{"image_size": 24, "horizontal_flip": true, "width": 512, "cautious_weight_decay": true}
Rows from block 3 of a small image classifier, named by matrix and row number. Rows with one number within an expert belong to one neuron, the router's apart. Each number is 500 + 25 x the weight over its row's rms, rounded and kept within 0 to 999. All counts start at 0. Numbers have three digits each.
After each expert's rows are labels from the 100 images, of 14976, where the router gives the expert most weight on average: "strongest on" is what is common among them. Only what is clearly more common there than usual is listed. The data: Sentinel-2 satellite tiles (TerraMesh).
# router: router (model.blocks.3.mlp.router.weight, 8x512, trained with AdamW), inputs 412-511
# up: expert up (model.blocks.3.mlp.up, 8x256x512), inputs 412-511
# down: expert down (model.blocks.3.mlp.down, 8x512x256, transposed), outputs 412-511

# expert 6
router.6:478528486514471496487505474470483520515501500460470518506490498512532485537516500531490495477506515481505486499489497475492545468503515465491521497559544484474509526481472499519529511522485525494530490512508493507471511459508519470471511497506512512494538500517524493498515598495485487455521504478507
up.0:480522512477478511530525505508493485506519544501512504485542489516531506437511481542500539501466482473498507516508471508476503546518501520533507491518506509501512521465527487516524523518454502471537516510528508521526486492525455532512437540486457487513482479501485522468474498536501475476483504512466
down.0:493507514480518470492530526487523525494458522492498506478472478542509495518482519543508516491517482578505526520522451458436516499479497526492499498492493496504487518409530544488440504528518513520481478509500499554476509497509513528492487524455500458497497501458478521528508468552505525482511499511497
up.1:497512516493506530515489481528482467522515532498517497482447519493491486469447542430476456534476541536509525472523496463506544531508511522489489494524500504509475515516479479494503508502486526499484500495513510488473484497469504525533499556461514521481523472488476508506494538457487499485480516465489
down.1:488500490484495467525542506495505516501484492485497522498523526514494498436451513515501530456500511461488502432527472504483486508518453478496495491548494524505497472515517508492486495468533487500511518449481526468478525477480536534499473513498511449475523453493516444474472478497507498530512491471479
up.2:510461504513539513513483506527506489496429491524462544523498518565507481526488535508496452536498524497507485517464528547516448516515454513504474504456512517513474501474484512511571531474469547503496518544516491494498497479442497462483467458506506514402523465462475506496504492492488519500515495503475
down.2:478484513487514508507515530510517517505571500455509493528476475460501481559446533524501529477508482435514514491536477559498493498497500498499510501456499461495506467526513471509514497467507526534497465498494517517508505573531484471516499517506506450507531491509443464465509477505523501517506489523504
up.3:538526535479523517501505531532512509474454541540506494490508527545493472514483507484499485537492480456513523508485490492455538509489529498497526516512561519493514476462509490508470530544483501526559503503543501465506549550479520480490542482476517520482482500460550487487516483523463506487544518505490
down.3:476509485479493478492546532498499493514537484484509482472497514524512503532533493526515509476503486520484561509463479519483564507500463492524481484455494517528556528521505500482486539453485512520504483514507482511462498463520489446505464501528499525516479509488528484505527498526516533481487504500490
up.4:487436508511496491471485496497498482550501535519522514521484531465495556508519505487509543471489497490487514514555510479519526538483498504530487523501493506459487472528493470479527517498510492526467548508500526521493490456483494477564476521528556496508549449494497498499464512507509494518505498526529
down.4:514492462511533506459507477498498529538540526521505466471497501513512489503508496500501457504457514508515488488438508499468506538512485474486492470528550500509494492492496496484493486520479522501513510472506438520491520555465531577493429498501550538483494507548525527503492464496518527499489490523516
up.5:448497499487500495504511529538480472518534537488514455492519524476520492514519542495505474499493505534524489525501503496472501502490472475493488470441527489492518495491512501518480497523494554466463482494528457477488495486547481495507496470414477477494521478518521526494507492497507534536512480500491
down.5:529488486515496522515490545503501510489528445504488485524531524518508517508524522547518513544523485496510429451511479528463484494470513505512490484499545526522491537510507516507508484481520517478501522492514521535535486481466506489516442461508509548478517511546477511495518506458510489469499529497496
up.6:511538494512480489485507526491501521503481520496479500529444498490494507514497525480515508525543515491493492499464451483477502507499488486473508485477509528500523508518480485526604507431513541500511477478497471466498531520504477498430492484436494527492495535486455447554546446482513506513531487476472
down.6:512522494512488500521517502480520531481514536483515469526531455467487500454505529510479477487490500489482479544523471512513502528486467513494499487563537499481516494492497501458482480488536495527471496419508511496473509484509483509482475521520466493502443527571544494459485485495540514422495525480509
up.7:539506480463503543489538522506479505500488517483500476485497482500522478482514546450492519521507502477493477524470455557513531529536490510478516509502509486483503483503483499500474472497505537489529493506455501514501483479525558511489514469469499478508514530497518505511504488468498525514515531502479
down.7:572457525501523498505542480510512523513488478509534502496545482476504518519523511527528465532448471479541495489504513456529521475487461518484480480548529475535504507499464531516512490500445500512476513504516503454503419531474507503482467488499465511506507470508464488435468466500485538511539528475503
up.8:454498485493535510515469515484487508487532482493476521494491496514508482522518463467503504484456533510518510483483508528432446501481529474472529536435575488494517538489541472483479521489523529458464492472552465499521504490492513463519489478503507505495504510507522483513540501495483509505511508496521
down.8:521489481495471479496513503526507501480496494457503501533498507522534536497490498502544489522489529506513462500492444481518497495523528505445490465535483519460502541522562482495475513541507476460527486481487482477480525468487423537495466461471444515472472537494478484498481557489518522505542524510516
up.9:505524485490460540499527479504493539465561494531516460474522461452525492531480444494475544485503486485526478493458528504468465478502499503498515501511516576488517515487461469495458475523505483480571453524502494492463495528474474532460467475519522512521495470489525502513531502493508510494501490481495
down.9:510505539528494538555512493516515465524534435510509510527467502451530552512530506489493523518474497511470483533479515500476497485500487485500519515552508500529501526562496498517509493498502490541447536446467508493505492517512516505454467517530496511499504515533471476469486504504491485469483491499482
strongest on: clouds; main land cover: water

# expert 4
router.4:499472502494520502491467506489526509489513506472512517510514501483485498518503519506524499485512502569527519521471497493497477517496513502497537524487462518517502504497522504481491491496481437510466505450486507517483465473466505516521397483449472501509489516495519518522464434483539519512501522517535
up.0:528498529475529499461504499492515547558482488501545489462423509513490487522492473493536508487497473513511485495508546474466531474526481457498496511547526470494520488494516488465509530489513494501526529575493526511522510506495468456490539483481504502513502497504537506457519544510456462459532522520461
down.0:469481515478508499483490535485495477520523499476493514474539478521517506481526487458513507476461497509528511510522549443504517484477515457490507541462511512483497507493522517591473504518522487499487515566532493497459498473486459544509491536535515493494521504470518497487492466534490503495511501535499
up.1:508493484534487555493537517495522482495522497532472501511545483485505507495500515529512485492456503438492507495556500520503445524503514478452442530491469510493522498517512505533539501521528488499530484483492471498495488509473484451472486502475475504521427495538522488517451471514517542444433503512519
down.1:491530460485515507508528540502493509551494495503479511562523483515489491506489527538513512484472485535493536524506489448540471479492515510519519471494458481508506504485500488505513508488509509510516511484489437505502475525509497490508506507463505463482501483546533467570474441444498478523502495483465
up.2:532508512459507501472517498522513467492528483494454492470455501515471454513512485482520498516449551534492490501490486462484500484529489501516479504510531558486525508495519490497474494515485539480482497516500501521509499447485541509501480477453494545516498551510550480520480480506494532479507465484480
down.2:485472494479489524464510522539529520497500544469508503544524490475511515527484474500458441484490465547511441519496470464487506499488468494485498498520516463486467438505457493538541497499455518543461501463541501517539479535472467473496521501519512539523469419512499511489489537518489505514485494484511
up.3:541510506497472523500456489499522466553543462497499493570481489443492540508491542499502578483497516533511478511473524536479501523470497477527484473516474459473494470512467495485492507493479524491523496497469552531539510499514464526511474518491502508448499492501527547504461498525523488528472518495461
down.3:511506410546518501502492511513469518498470477510504549517457484474531501538521500511498461529532494471485523537489488450474529441491500498464526476532487500499502500496497513489464533501502451487487520483522480501511477459485552450495444487535546557488511486536486475463491499456499494499507508474496
up.4:454482494512531482508460518524484458529447480473507470509451472489481498503487474513497518513511526496531498502502439556480461495463475506497511525530519531492533474508523521485547502507519477491511489466498523508522496470513505488511415520483461500543519560495550512490452512444495507486522490461492
down.4:461504498529544462532508522487510498517519478541521512469427479527514499513499493509512500492504507514514442456466506512537510475506487496505494522485464515493479483526501488512484520520522495551501487510524493469536547479506451488529518480491509478544491481546461483505500428497507522538519503439504
up.5:523550512538530510494516501493508466502512506512516469475492537492443475548516482437514505486495520464498483512544500591502511498506515479521457524526497523498557509500495488503505473507536460487485474451545505516481475448499497477520498498539518492490496475489521483493525509496482499463513470514516
down.5:546488501505479523496507495476575474504523508518512535507538472472494550498504523432454526508516497498505491502518537485484522446488468526502501523527512500559465516514500533516517480495480493498507506466505523484511512491439519494479526500475513500513511468499487537546502522504500482475515454502472
up.6:544505522498499477478486510484527510467493502513489530445499481468519505508490474509549489486498499463480527503467486582490482448498512539502504514456471484503492541522512472523491517512486501500465507534519531484483492486438476470497401508455504502530492497479519492527497465518493494477517510485483
down.6:485509478485483529494517485482481522499508517515513466489500494526522497521499485511514522499491505527498546482535522509486506498479489524500528512427532514536500481516477527482507487503524496535555495452517499471484505518540535524516528490510484493516485512498492502529471532543485484522513485500511
up.7:492485497495569515504486512485449536517508500533485519482448528476519520476485452475523498481495467489504467484535493522541447499511514514514522542442475492513481509472489525495488511500501493454494491507525509509491510517540520490529488498424519500497531459518502546483536458460521497450513482478533
down.7:490510471496488469485515507520505518574474506494490461520513513447512527505484525527496541513513505539526481501470507517491461504494488496467487510516487495491500477476491489501479519498476561548495495508491478520541486507471505475516503531530524487543467571496508496476482570488492512478479524484529
up.8:482476516497513512516516551527481482470506507489475504488537489505499475472479499485521497494491504473510512496476469546503543469501484481507502509621491492461504496453489498456546495482501509479517470491508496477480500499476441579521418481488469488539510467499479493490550473510485536493503501504506
down.8:495499486484502508484488515463513479480476525479472497559556520506515513522494475507521507506492513493493563498506522445502498477506486512515502517470503493516512513520545483480507511519467550544485518517486490515466468536535454523491521512477482490498515465492520482495462442521527497523527504505497
up.9:502456524498517479503480457497492466517502511501505476500528507483532496510529503509491526471519513516514509509483547523546530488492509534493485511546481486483498497527495490470438504491535523482501518499516478523534522508509552424551426511540498522505548479536495514518454482495498464471530488498515
down.9:508480487534511502495491475525506490501519495478470498501473484440458463496466458572513482513543521550461527497489497476474495521470478535479523522498565492565546532481492474530505474501490539474487497480479502507484482485517462526522488462480510532467493525490510487504499481539531499513479493502526
strongest on: crops; main land cover: crops

# expert 3
router.3:467491508451511522511513520547543458493534522485502499487536504533522507496503532458504497510459477530467503490537510474501445512514528500534499497483424514548539503512513517508563486486506488555522494490484520494530466528522482470526409522462511510455496481457517493469509487525502515516491496498481
up.0:448512513508496460483535490501449467555506506490498501467518515460475449489476465513495500513529544415512509516468520484509491467458491472511466512499501483476508489473540515505509503525502490519514522513481479474480476503494523491509519529482505514573449479502491495498494461492523465489481513506541
down.0:457511504503496524478472491514493490488552462483540464575477492511534490525459472498506514530522478486456507500486486470482508468451499508492519469463438451538486511481465498517500502490520491512514526461485466509499565500511494516464402487452505497522524545429517491515504489504525499492524512513500
up.1:513507494519479477504523433482450492472472471518523498495514476505509507477513481511494507530498488507470461526467493492491451503490519494505556464489527499523510497520498468509461493491521485514527512510481528502504487542525482518513480516495516475469495488556507476503501501483493523499503499474435
down.1:529490497460475504468524512530497520483453496542487518472504469477512509481497484478518539484505507497534519554497494455493495517508500477501498459497499510442475513479463444497477540497492503478473488499482462500513460531505470543466501487521525444527515542533483507520479474499500483478516508481493
up.2:508490473512521512506514515529482483472491517537480487517471521500502497479472446409490546449498488505492503479504492490507482533510486458505528503474508532519543466533482509498513525495471513509492510471561543507483497521449485501549486512518516462481483485511472501491494508489485483513472492525471
down.2:472510463563474511496524516493534467504468488508524516467493494504494509523526506420512496492516474491502511491516488537516464483504517481503507529436580503540506478505483500499541479515503497557505498449500490511437530548491542531499529490506485521504485471489484463508520482497493545485505502497501
up.3:496484469486517520513494475472525479488467495481518517467520460471478473470500478523489545455535499566504493496497502517519577480519473502486453532518457524545507510488507505463497493507511473498561518489432548490539500489486538480476502469443500495480531480475516498499528511522489499504480483486478
down.3:475542493470512498518477528492500493561506485506519518469438518521493515505507524442478508535490506496451501507526500506497462496472489514498498479517490503523520521503530499487494518506523529523495485522521504483525488464541462481503461468466499479506509495488527492468507543525494500502489528492475
up.4:467496548488507448532484541501518521520515458492501550453428513526518513479527533463480477511465511464499487514558523480512506510523489474547521512474490484501505478518508486510468462506486529541484462566512541534484469476518482521502476515492465492499548494500571491491472488491503555506500467501493
down.4:497502491508501519506497510498524479467494467514485485521463472501521485496483489529491476503514491469496509534493484500458447503493477505495536501529476506517542479519501460524463517514514517489515542549525513493458507508518546509501500517477512487499527485509480526473519516491504471495531507494512
up.5:503481498525501525520498508519496547531535492476490511551521525495525517481512478425516514471502503477476502533519464514489509491505477478499539503496510516485476487503495528504499536513536521514461501491524500487490473531510493498523531485474459500523474499459534537495477515498475491512530481511512
down.5:486516483457514527495506520481499498486473473467477536482539519498486538538484488489503499478495489496491455501525542472502454488500477505489482519499527481483525512524474523496505498524531486543511500449499477491510495469504473492515581483467483457509467522532495506491442439534500519443461487510494
up.6:505479537493529494512478509495498498515471516500518471517552493548512465508501498515482483476512462496459498510492485513500495467490494489500473492461531531506522534529493495506462502506511518482453517513515512457502480499497528499507481483474548511514468502468488484471485468528459468573460509484515
down.6:491515513489519474514517500479500490537534463514488504463477505505487514489504513482497508522499501520510544532495507501462497510520520510493473524462524499555488469506449537508482500446498479501475521460497513495560502462542472556514449495458453502485471454531513475515480530515524502540522494476459
up.7:524464519511494524467528491489487515454505516494502462450571507516499446485522484496512531516473518577475494483472562518499495444505493483512523486523529503523533506539528506489518455500500475532426480538516517498535488468547551541554524494494523494460527533519465490505443526472498517525505533520535
down.7:557524523521543506508512510522495470513552504456518472467538509520471517451529488519519515489492502489490507474539438494477469522487498481526484492486522506476490512520486490418599497510515516516474485506448515505504500489492489531506539510497503493495518495496489472528472534524456503485522476499517
up.8:460458503481520506477500491483526503448517481546471456489487511505501504496521521501479478491481495471534495509506487514505500484500503504487495531475591509538514475475523474513517483538481515458465505500531453471484491526485492482453515434525492460468471480538504466546492502540520524542470524510531
down.8:475513482552516493480511569473530489529412457480519516461514480471497521449484502447494493545479502432509520498495517489496549531508478498513521463506519520527504486501489472485453477490525530500509494524494460498470483498443526526521413560488499542520508488469476540460543522520512521541511508513507
up.9:457490473509494519524556475456532536483479491529470474475552498491491500518530468468501447464483506459487480497510533540491503507509501473471518489530464498493530461497538484493502498462498487507548491518552515481472458472498459518459459484521515491498503501543530539471511512477480510500524501500494
down.9:485504541478529494523504487515472517506500510526491503538492512454512498492479511508479482486510496478508534553487521487507489476517497497504487480461530516460456523533461502464500514500450505451491475526518483515502551541536496541488465530484526495502482522494465519528488524504476553488495526494486
strongest on: bare ground; main land cover: rangeland; main land cover: bare ground

# expert 5
router.5:464501481508499496526475532505480509489510465511499497530479496507543492525533519517483527529507483506489516508518529459498483512521486488519523523424488503492553526490500509471472496506521535489521468504490490511475499466516512532474547490573481476511443517514474482498503575486515510475472499547507
up.0:515535485468479527515520459440528518550475478453494479462520478498522487508495512512513497491551488508486503474458529510493472539494473511496518522495521502483504487524476485513531488512508499472469499480501530464485510472546485493501452508508426438506480500508509531538505480492527502491461505489510
down.0:505522480509483479517470485491472496522594494518501526498489484492496499499488486503481487451497484496545499514513479481491482513533480463499465511547480492483495511480519450493564491497536491449475502546507505536502565470482489455507488482491523509493449492462541486499533439522483523496486470478467
up.1:560496474498506528528502459538482467465509531475497489456447514513511469494510507490516496511499501443518525524490471525480511474509472496503513471506481485473514485512502456519544466553548442469501488429492478508487491483482475477508524498510494512489501474484505486456488513498530491492493497491501
down.1:509512508477444486497511477494486489540501495491516506512454518503514454481491509507486461547497494493460514498468516519539504526503521461513477549546540492514488496496478492503552505516434568491480480548508529473480469499460456528479500511471521485502443470495503475515465647515494514454482517487495
up.2:488486470518516533510516477503490492496498518479516500470466491521482496499498559502527530488466524486538497515456526488507574520494490530537497453463544488537489523491515462489481498502531508544479502461501487504496486453550532484516517522456496502474527444468483503506513506490489497495488499512491
down.2:481534475513493518483480527498488526459460503474500488513542524518510466496505527502510554551507491522502470504520551537507522500515483463501484476509531464485528548507520498543398487532509507492514519522502474515515495494521489468499485480526491490517514475505463473483504513511507505514490509500519
up.3:470496456487502514453494525491511525499520510519524503486509511403497507448517485553489450503539504546513544513518501527525546496510470491478533498506502490501481504503479514486468490479512480535474500522498507497493486483506487502479491508502540501555494515455505508480496516479457508517522510533511
down.3:472495539510509510476520498490505497476598480540516543544512488488528485501499535461475496510521485505487480503510489475495443513500506504488531491527499494529472493490520517475514480506507492495505494490479457468549518463512532496485429459500468507499499509536479462460493528511497500522479509531501
up.4:483468524508508506510484508498527487498447506485500527505508484476466531461501518542506503494524503468449493507499552520493515475494528469493507533523474468512518478471489529508518489503482508461507502505507503491472493421491546530519375474540513516521494497512501490503453483514489517498495483509533
down.4:504503500481535513495496461497471500496494518509456477518449477512490476438466485533527513499512488522510494529450488505499494483470470511480526468514535524542480479473493493532474464493506496486480559473482565551467511499493517476510480533482527549501472501490524481538429509463478488539497501533526
up.5:486486497483541496531500474520509486466475455528527483486496490515543485488494481459500493500530482478460496513523529514500513440499517492505501494518592530526510508500484521531553501501489517496498508503489499499504535531501494477499498515515500489481526524470497424519468537529482484511512513443535
down.5:507502494539482472506516563484542491521539526509524554536491509543539496468503507536524470489476501529490530461495499535505505478481502503507504512515495515527516492486501515473522511499469508514517487486467507517508505482481478457534505498467487502485511463528498466451504522501482465494488518527489
up.6:484506514478487515513497450479515454518558505506508508535580519516539481502506422485531473497493507466490499517481507508550506492487463513495498526533465476472522526511475473521547489497493521546498532520498505526535552458539447513506543547501513552439498489515508494519491469477496496494503509488515
down.6:514531512519515516505514514455481475551429549498505465574506516479499498477517453486479417523517508505509533466504477479494491500474488513490526493460500515472523484497484488508401516507466473527500486481514495501491511475506545555483568504487470472500486498502489506485493507504506484484485502496506
up.7:478487484531514518524521503506521482540547548501537481513492488530542478489504463493516498504453503523483528473472541513464495492498474478506483522538523507522485511469554502527568479487489477501493508513545515500498475512460463455501400501498503477497480481478545487504528472516476473467491468466494
down.7:474483498494508489474476476501544489557511486514467522565502519466505516495483447546489471507477507508496532524518488511483480485511510502526489437509526535515526478486539508494504486549472496463496541497508510516487502462512520567498506503545457483508533517520469489495473512535508456508504507511493
up.8:483532488478525571537497515483508509440552562511485515502455512480509534478502466562513489470483521496485519510504511541515494528525489463479495543487528498484493515513521487464523489514505459486485496518520457473473522539457477494502420452501517460513496482495466486539490452451521480465486528461549
down.8:501490478582505479509492458452491509546499482469461524512571530501510531461472509467486517471490505493470481529510483476472525533510522471480496543505481502502489475542526543499527511482478507462502497474530550492510536477530433496550475510511512537497452509518511518539463518504501513552486482488525
up.9:538521499487495497511502521494481538475504447484511502506506490470537503469484498508483493490459495526496539496514507563492521483501484542499449489478518465512508490469528550547401497482469487495523472516493499493502476483517512525477477487457511468503468522527519527497506450519508517484509497503528
down.9:519496507521486492457501521481522530485525526497500517495517507505461487468503491585494542479488501456510496502506461524484475485506511489488513516524510482528484503503495508548521499481506498443513506474496509513518499457476451479551495505479514502440507512517461495544442405501515505498542515482514
strongest on: trees; main land cover: trees

# expert 1
router.1:536510486523537498487481500518507497493510493513507499522415521493466519437509450521500536537467521454507472476527463526479518473474496527500519488538497481488479451479473483496460475487503518489489493512512475475504490491457551525544504482563470509515481445468432488515519514514514482496527512495469
up.0:515538482509499525491486489476504531471487500514501537496546492532505514507506499474479457482484483494546482482515416462458525476486539487501513527542455464466522450471494533462479508480513481570493535510499468525515541487516476497514474541530520466458574543500468516477493506502490522483499495525543
down.0:475498500510530438503479449498523503463470544498486465500546482506498507473523538490494445508508513540511518526491509493478575484505498478488485493474493492498535502525500522490521506509480481506531515467503524470500468515476506515485486504464526466476474443515465514532509486486511505519474500472486
up.1:504548523500543506506504513508480514548500519480500515572514483484510519513506511496483496505531508512523538494512544389509486521509513511480531471457445488504479538472508469517519476465522486468539485484520480482462532547485530461515486500504485487524470490494477468526529496480521503505517508486502
down.1:499512493500492480488489501521519535479479523504506518509530481495513482457526483465529539460515495471504514537515524553509451520495490492491488489478491516507477490485498474519503509503444509506515521504478524504518496458488467452486547535481503548486480498529469514481505537516497543545513513504510
up.2:527461506567525503488482514490504499474485475512515510509479499514472526476523500506482505510535521464517507501465496555439424508493490497485486493526521498540514498492469477523501520490484448484480506500509505502478461579477546461481438473576499506476476438532429502500484519513505535532490488488495
down.2:467534491492502517477500471492508494467493474523467479458519484518483488502511514508500490487534496550463556471519530489515500512503515521516535490491505503504478520481516516482462512513464527513491510514476467487484503482466492531558475541511473480505481526445491500532482530510494470509532509482513
up.3:505476487538510501451484550496489524510491433518556483459537481496497553506476507508516489525491528533470501483517492482501530505496507528518463512487503486525507500506495473544442539495467482484492535532495535489497520543548547516519478494506478524475528485499526469531561481485501503517523516511476
down.3:492524471466479461457484485508535510492485543527489480522531492531489524488485523509496523509495519453514484525522528527482513467499504479515534491473512493500507517510502519531549534532508508455519470462516482464502479497519539464554433518452491496530557480469484494478470505483522511545501478504507
up.4:463464514472530482500520473517555442502511466482500514509457492541497528532515505474488522505519484469458450496582470528456537503499536527510498526512491506495493524504490451505451539501537455522451514493514528484511503464513489501536517531492493509500544472509534515481487474486511487523510485527490
down.4:542493525492514494497481479467489506487455526503518514495452508513507485502520518529516545486517521515501499529491486462509494473501485517495496517548546487519483475497523457510481514442488507561495484499502484529513519550538582487530479510480513523479503475502531508473465515502487515512476512518519
up.5:494472492464484484493502526499530524498519534494520497492487498518513525454501508517467534479509473545475497476485539546500508503501508509508454474552504501516487519464464518456582507521509419501521476524536513525513473533498497533523515474507505478469509473502436499524487478532497466498529488528434
down.5:530468499512484523507502515489516500490448491515516530529550516535483486541504463514529527544539504485425545488524521465472559479489513478514495532500484513503533477491493486494462477528490467453500495502530513487472522499531534492490579478507486495498434510508512537510480529498515487498523523516486
up.6:518524540429525504533514477485456538499512516510517522470518488522517480501492524509499482513515518463490508517519458516467479506480510501502502500474477473493540547510492505495534494476518470537507511479529524523468516517513477499508469480465514467513486463537531524519485429464497473489498499484476
down.6:531507516531496494485520532478523510503507477501464536507433509502486556485496526551495532492465509519487468496511527513532518479496515491497492523492520491481481493497506484509496516475465513489496510570498472495547467477513517479541482511502545524489452532471486505491475529499490503536515515498470
up.7:495536504476502496487505467496523509500502498530515492542489516494499503503475450510533486531508492536512483464458509554491508519505517495521520537493449492492504513507522483471444530483529500456493528525489520509474531587486491529476526500488500459489477496504503501504529499510511508512492483519522
down.7:502497491504468519471497546528491489474507481508493521463435516481525468471496513493507509485500513474491516512473505523523499510513514491471452474513447528512501494510510510483482485501516499511514515516521479486463523502450528513449509566413503546507489568514510480480481511502498481457501483510496
up.8:486488525457459476528470503523526449512514506519482540507468485499514526501481471497506506432511524413468527497504500491505496455471484500510480491545443449493498457521476506514524505470485526531469496506487511484515485541508459569484468509488530510499513532510456506505532498481491490523480443499544
down.8:470498488493547503467509484465473499506505446517550473483437538497458504485494519528519502547475543482516498475483558416535521469488480499521489519502520500436508477514523522525506495498533508494513542537521527546521491519502516536448495490530489480500486497514502492501503519479487486466535515495459
up.9:475455496538487510471469479453498476475472523492532471535542533480506502511531497481493510481495500525503521527479472523500533487486441524482519482445555509507481499506478477506542514520544492496456504465496484502525494554506534480493481438500542488501466489477493471507510464496513469496514477466530
down.9:486495516494490504456477462517522476496496524439510515515451502505484511568490523473495479478446500518471469500482496503472519516501512502485512513491504520481498505521498485494423491487447505533503490476518510490485495552501489438485479514509512493521462491513478497506511487468495501492503497491519
strongest on: water; main land cover: water

# expert 2
router.2:520519530494476514481540483471478552521427503517502520469449491485476489516481478485522469482512516481520490515496499558520537496489483514471448495515533500495475518497489512534496507518471519471499510533505499502542532546514501497484468506533504519498518492520482526507503508512485482493503462478511
up.0:502511482479485480472501466460534527472556497510496510492517497517549512495523454531485455538508479490471506499519482515508534524503470525514520492508529472449512494498470441467476503520502503483499474487521467518551522517516513555458435511487451472525538545459473512496495505474490536460500487509509
down.0:509481511502509505477465466526476550455460485480506494506503496546498478550470490481511519515488525518528496494547483534492488482540518486495515512452520509505450499508482477485505499497503539523516458484508545465530522520514530457477535471468520531507490513494515496456495495470506490555502517489514
up.1:471522509502499531520469479502491487474473476468532536467517500467503520549530465583522526510527473521530478507516494467490442498500509501541513491507530495543470497502492484536527505487504472524514509542496505497484520517527504535491485511497469511439546464528473504500486503498492481507516513484485
down.1:481492488474534497462504567506529530487511440505493509509554512475489492508537523474485513512503488470464560510487491540535563435543486489481504503498493503516471515478497475500461514490514505432518467503492527506523516496511563474491490508518521507527503505457511494501488511473490503536471515462514
up.2:487479492499504514509516524517440495502560519496514530579535490543498501505497528515496519540500519490528492502485504512513506520473495522531520507505506463493488496480492468517489502499496544533500520445435463503456471482518539458493505497523520504523510447467532498457484525463509516537505497538552
down.2:523506503503494510497502546502504490472423508514518516472525528502539503482495513518474511495494497443460484510454477502528571508511468441465533485517496495493561478494450482477518522448473489501512503524492467526495487486483549481469498511538507488479493451538456511486510443468519521469511489511494
up.3:529510491537467522536506491511483482463479538516536514449460480484501497497521486537508515487485481451498504505508506546506511502475473506518520499503503489476511485493489506498508498477454488497533452511531525537510488460501453515509557529538524502493490505538477489497522493483517544496502526533492
down.3:486496497496475460457516492510498500495514541503503541463520515519497524604526504530495485498482503487510515503490460464509476496522532466497555475536499511471503490499461516542507475511495457477532495481512475485573488521522521524505497483517509494496516546489464504457480425504508531495522475531500
up.4:469502449522482508552498493515501504506561492507514529519413506526490446501514480457510534490514501508470469495487505514506495546495482488525586520475526502498520510513501486488451519526508541499534498508514487508497471500481481549500566525546530523515502516485460509534503446492501519522472510516509
down.4:515528457533470513482508500512472527505543499540505502464482509541487521466497515529494499452517511472551496516540472494496497484498476520478506474512500504518496461492481489511420505540437479488513506555502503517451457412503450495490546530572496478463545460527464454495498513482473524491487494514494
up.5:546512443528510483470510520549504467487504535490531442482501504509488509484506501504507443542524531539501509491493515477524495491477482503505507488538549448447473496492491446467583508492502482475452493458538514480513485451508471504527532486510529484492569515498494500505485507507526486487478518492488
down.5:518476505528519521510462551482524471542522484466493491496518496514565467493516487527494488502469486557456524535480519453504511501494517518505468504551512481527470522492480513514506503504522500533513445515523495503560487536503488471516527515502560494485510499501508508496496453512495501554491525491499
up.6:488525458502489529509478488509520503511534447498458474543460510520492514466514479536512532513504475483528510480500520515507458541512508501519478523464525465446464478516493523510471515492520510461516497491487502527492482534501504509546511482514471479520470545490511477512534509553472526476474511500514
down.6:486498495488473535569475508482496497497507512482506519519412466515552497487483487512479574492501478507511449501537509504496543514521522507471520505517473505486522507516498537478534522514469508508498548515481510510503479498515525476477477512497506489499503500526547446512496520507487498487521495495478
up.7:581521484519520541520504493508478483477505527486488474468539481478523483486519504528504503480528478430511505502436465464488510501499513484488508520435463447462494500479467502490569504489457532448507509442495457491532497491493481485509453456496557483537511523492493490478496479490492501497465496520499
down.7:495465489513491497493485507470497505466519469484511526532535493467494516489502494491494563508520501494449488525530484519526517526476496500462512488520429470473490477488508508486563503506550519468496491525499495497505468529472500448460495479532531480506542519482475460527504452499525482553527506488478
up.8:493508547524489481489477477484500493523505479501465519458537499495482515472478533495490488515510541512474508509524505504485548519504527509522479511500472523534479507523547492481538460500550511473491497519534491505478491455517536517517497461507480468528445528497543469462485478549508504545460490509491
down.8:471474481490535529535522501506489520487532486471496511515505495483515497522515498498497494507460522489481490513532486489473535496480490500503472537511525501564505516472447519520553505513471492527512521484492493509535473457566499524556516561471444462499505506536501498525498545504477506476516480510487
up.9:466503502523469486498519488487522514523481432538507528572522525447485456523498509491502498524497512496498519499534521471519526506483482490476502507498501492495536476488510509513517514511524519492541518510480516476469488470510468535464482495493478453541493471556472464481485541522504497492505466497508
down.9:479483503538539473541497507535508488480511502503509496509545461458532475506482540517432493494492509514526537507498533485502473559502487503485559495493524474545510491506534510534448453519520491465469488407481505510511509532521486498542562488532524526513493499507519503520484533491467485496499495541505
strongest on: snow or ice; main land cover: snow or ice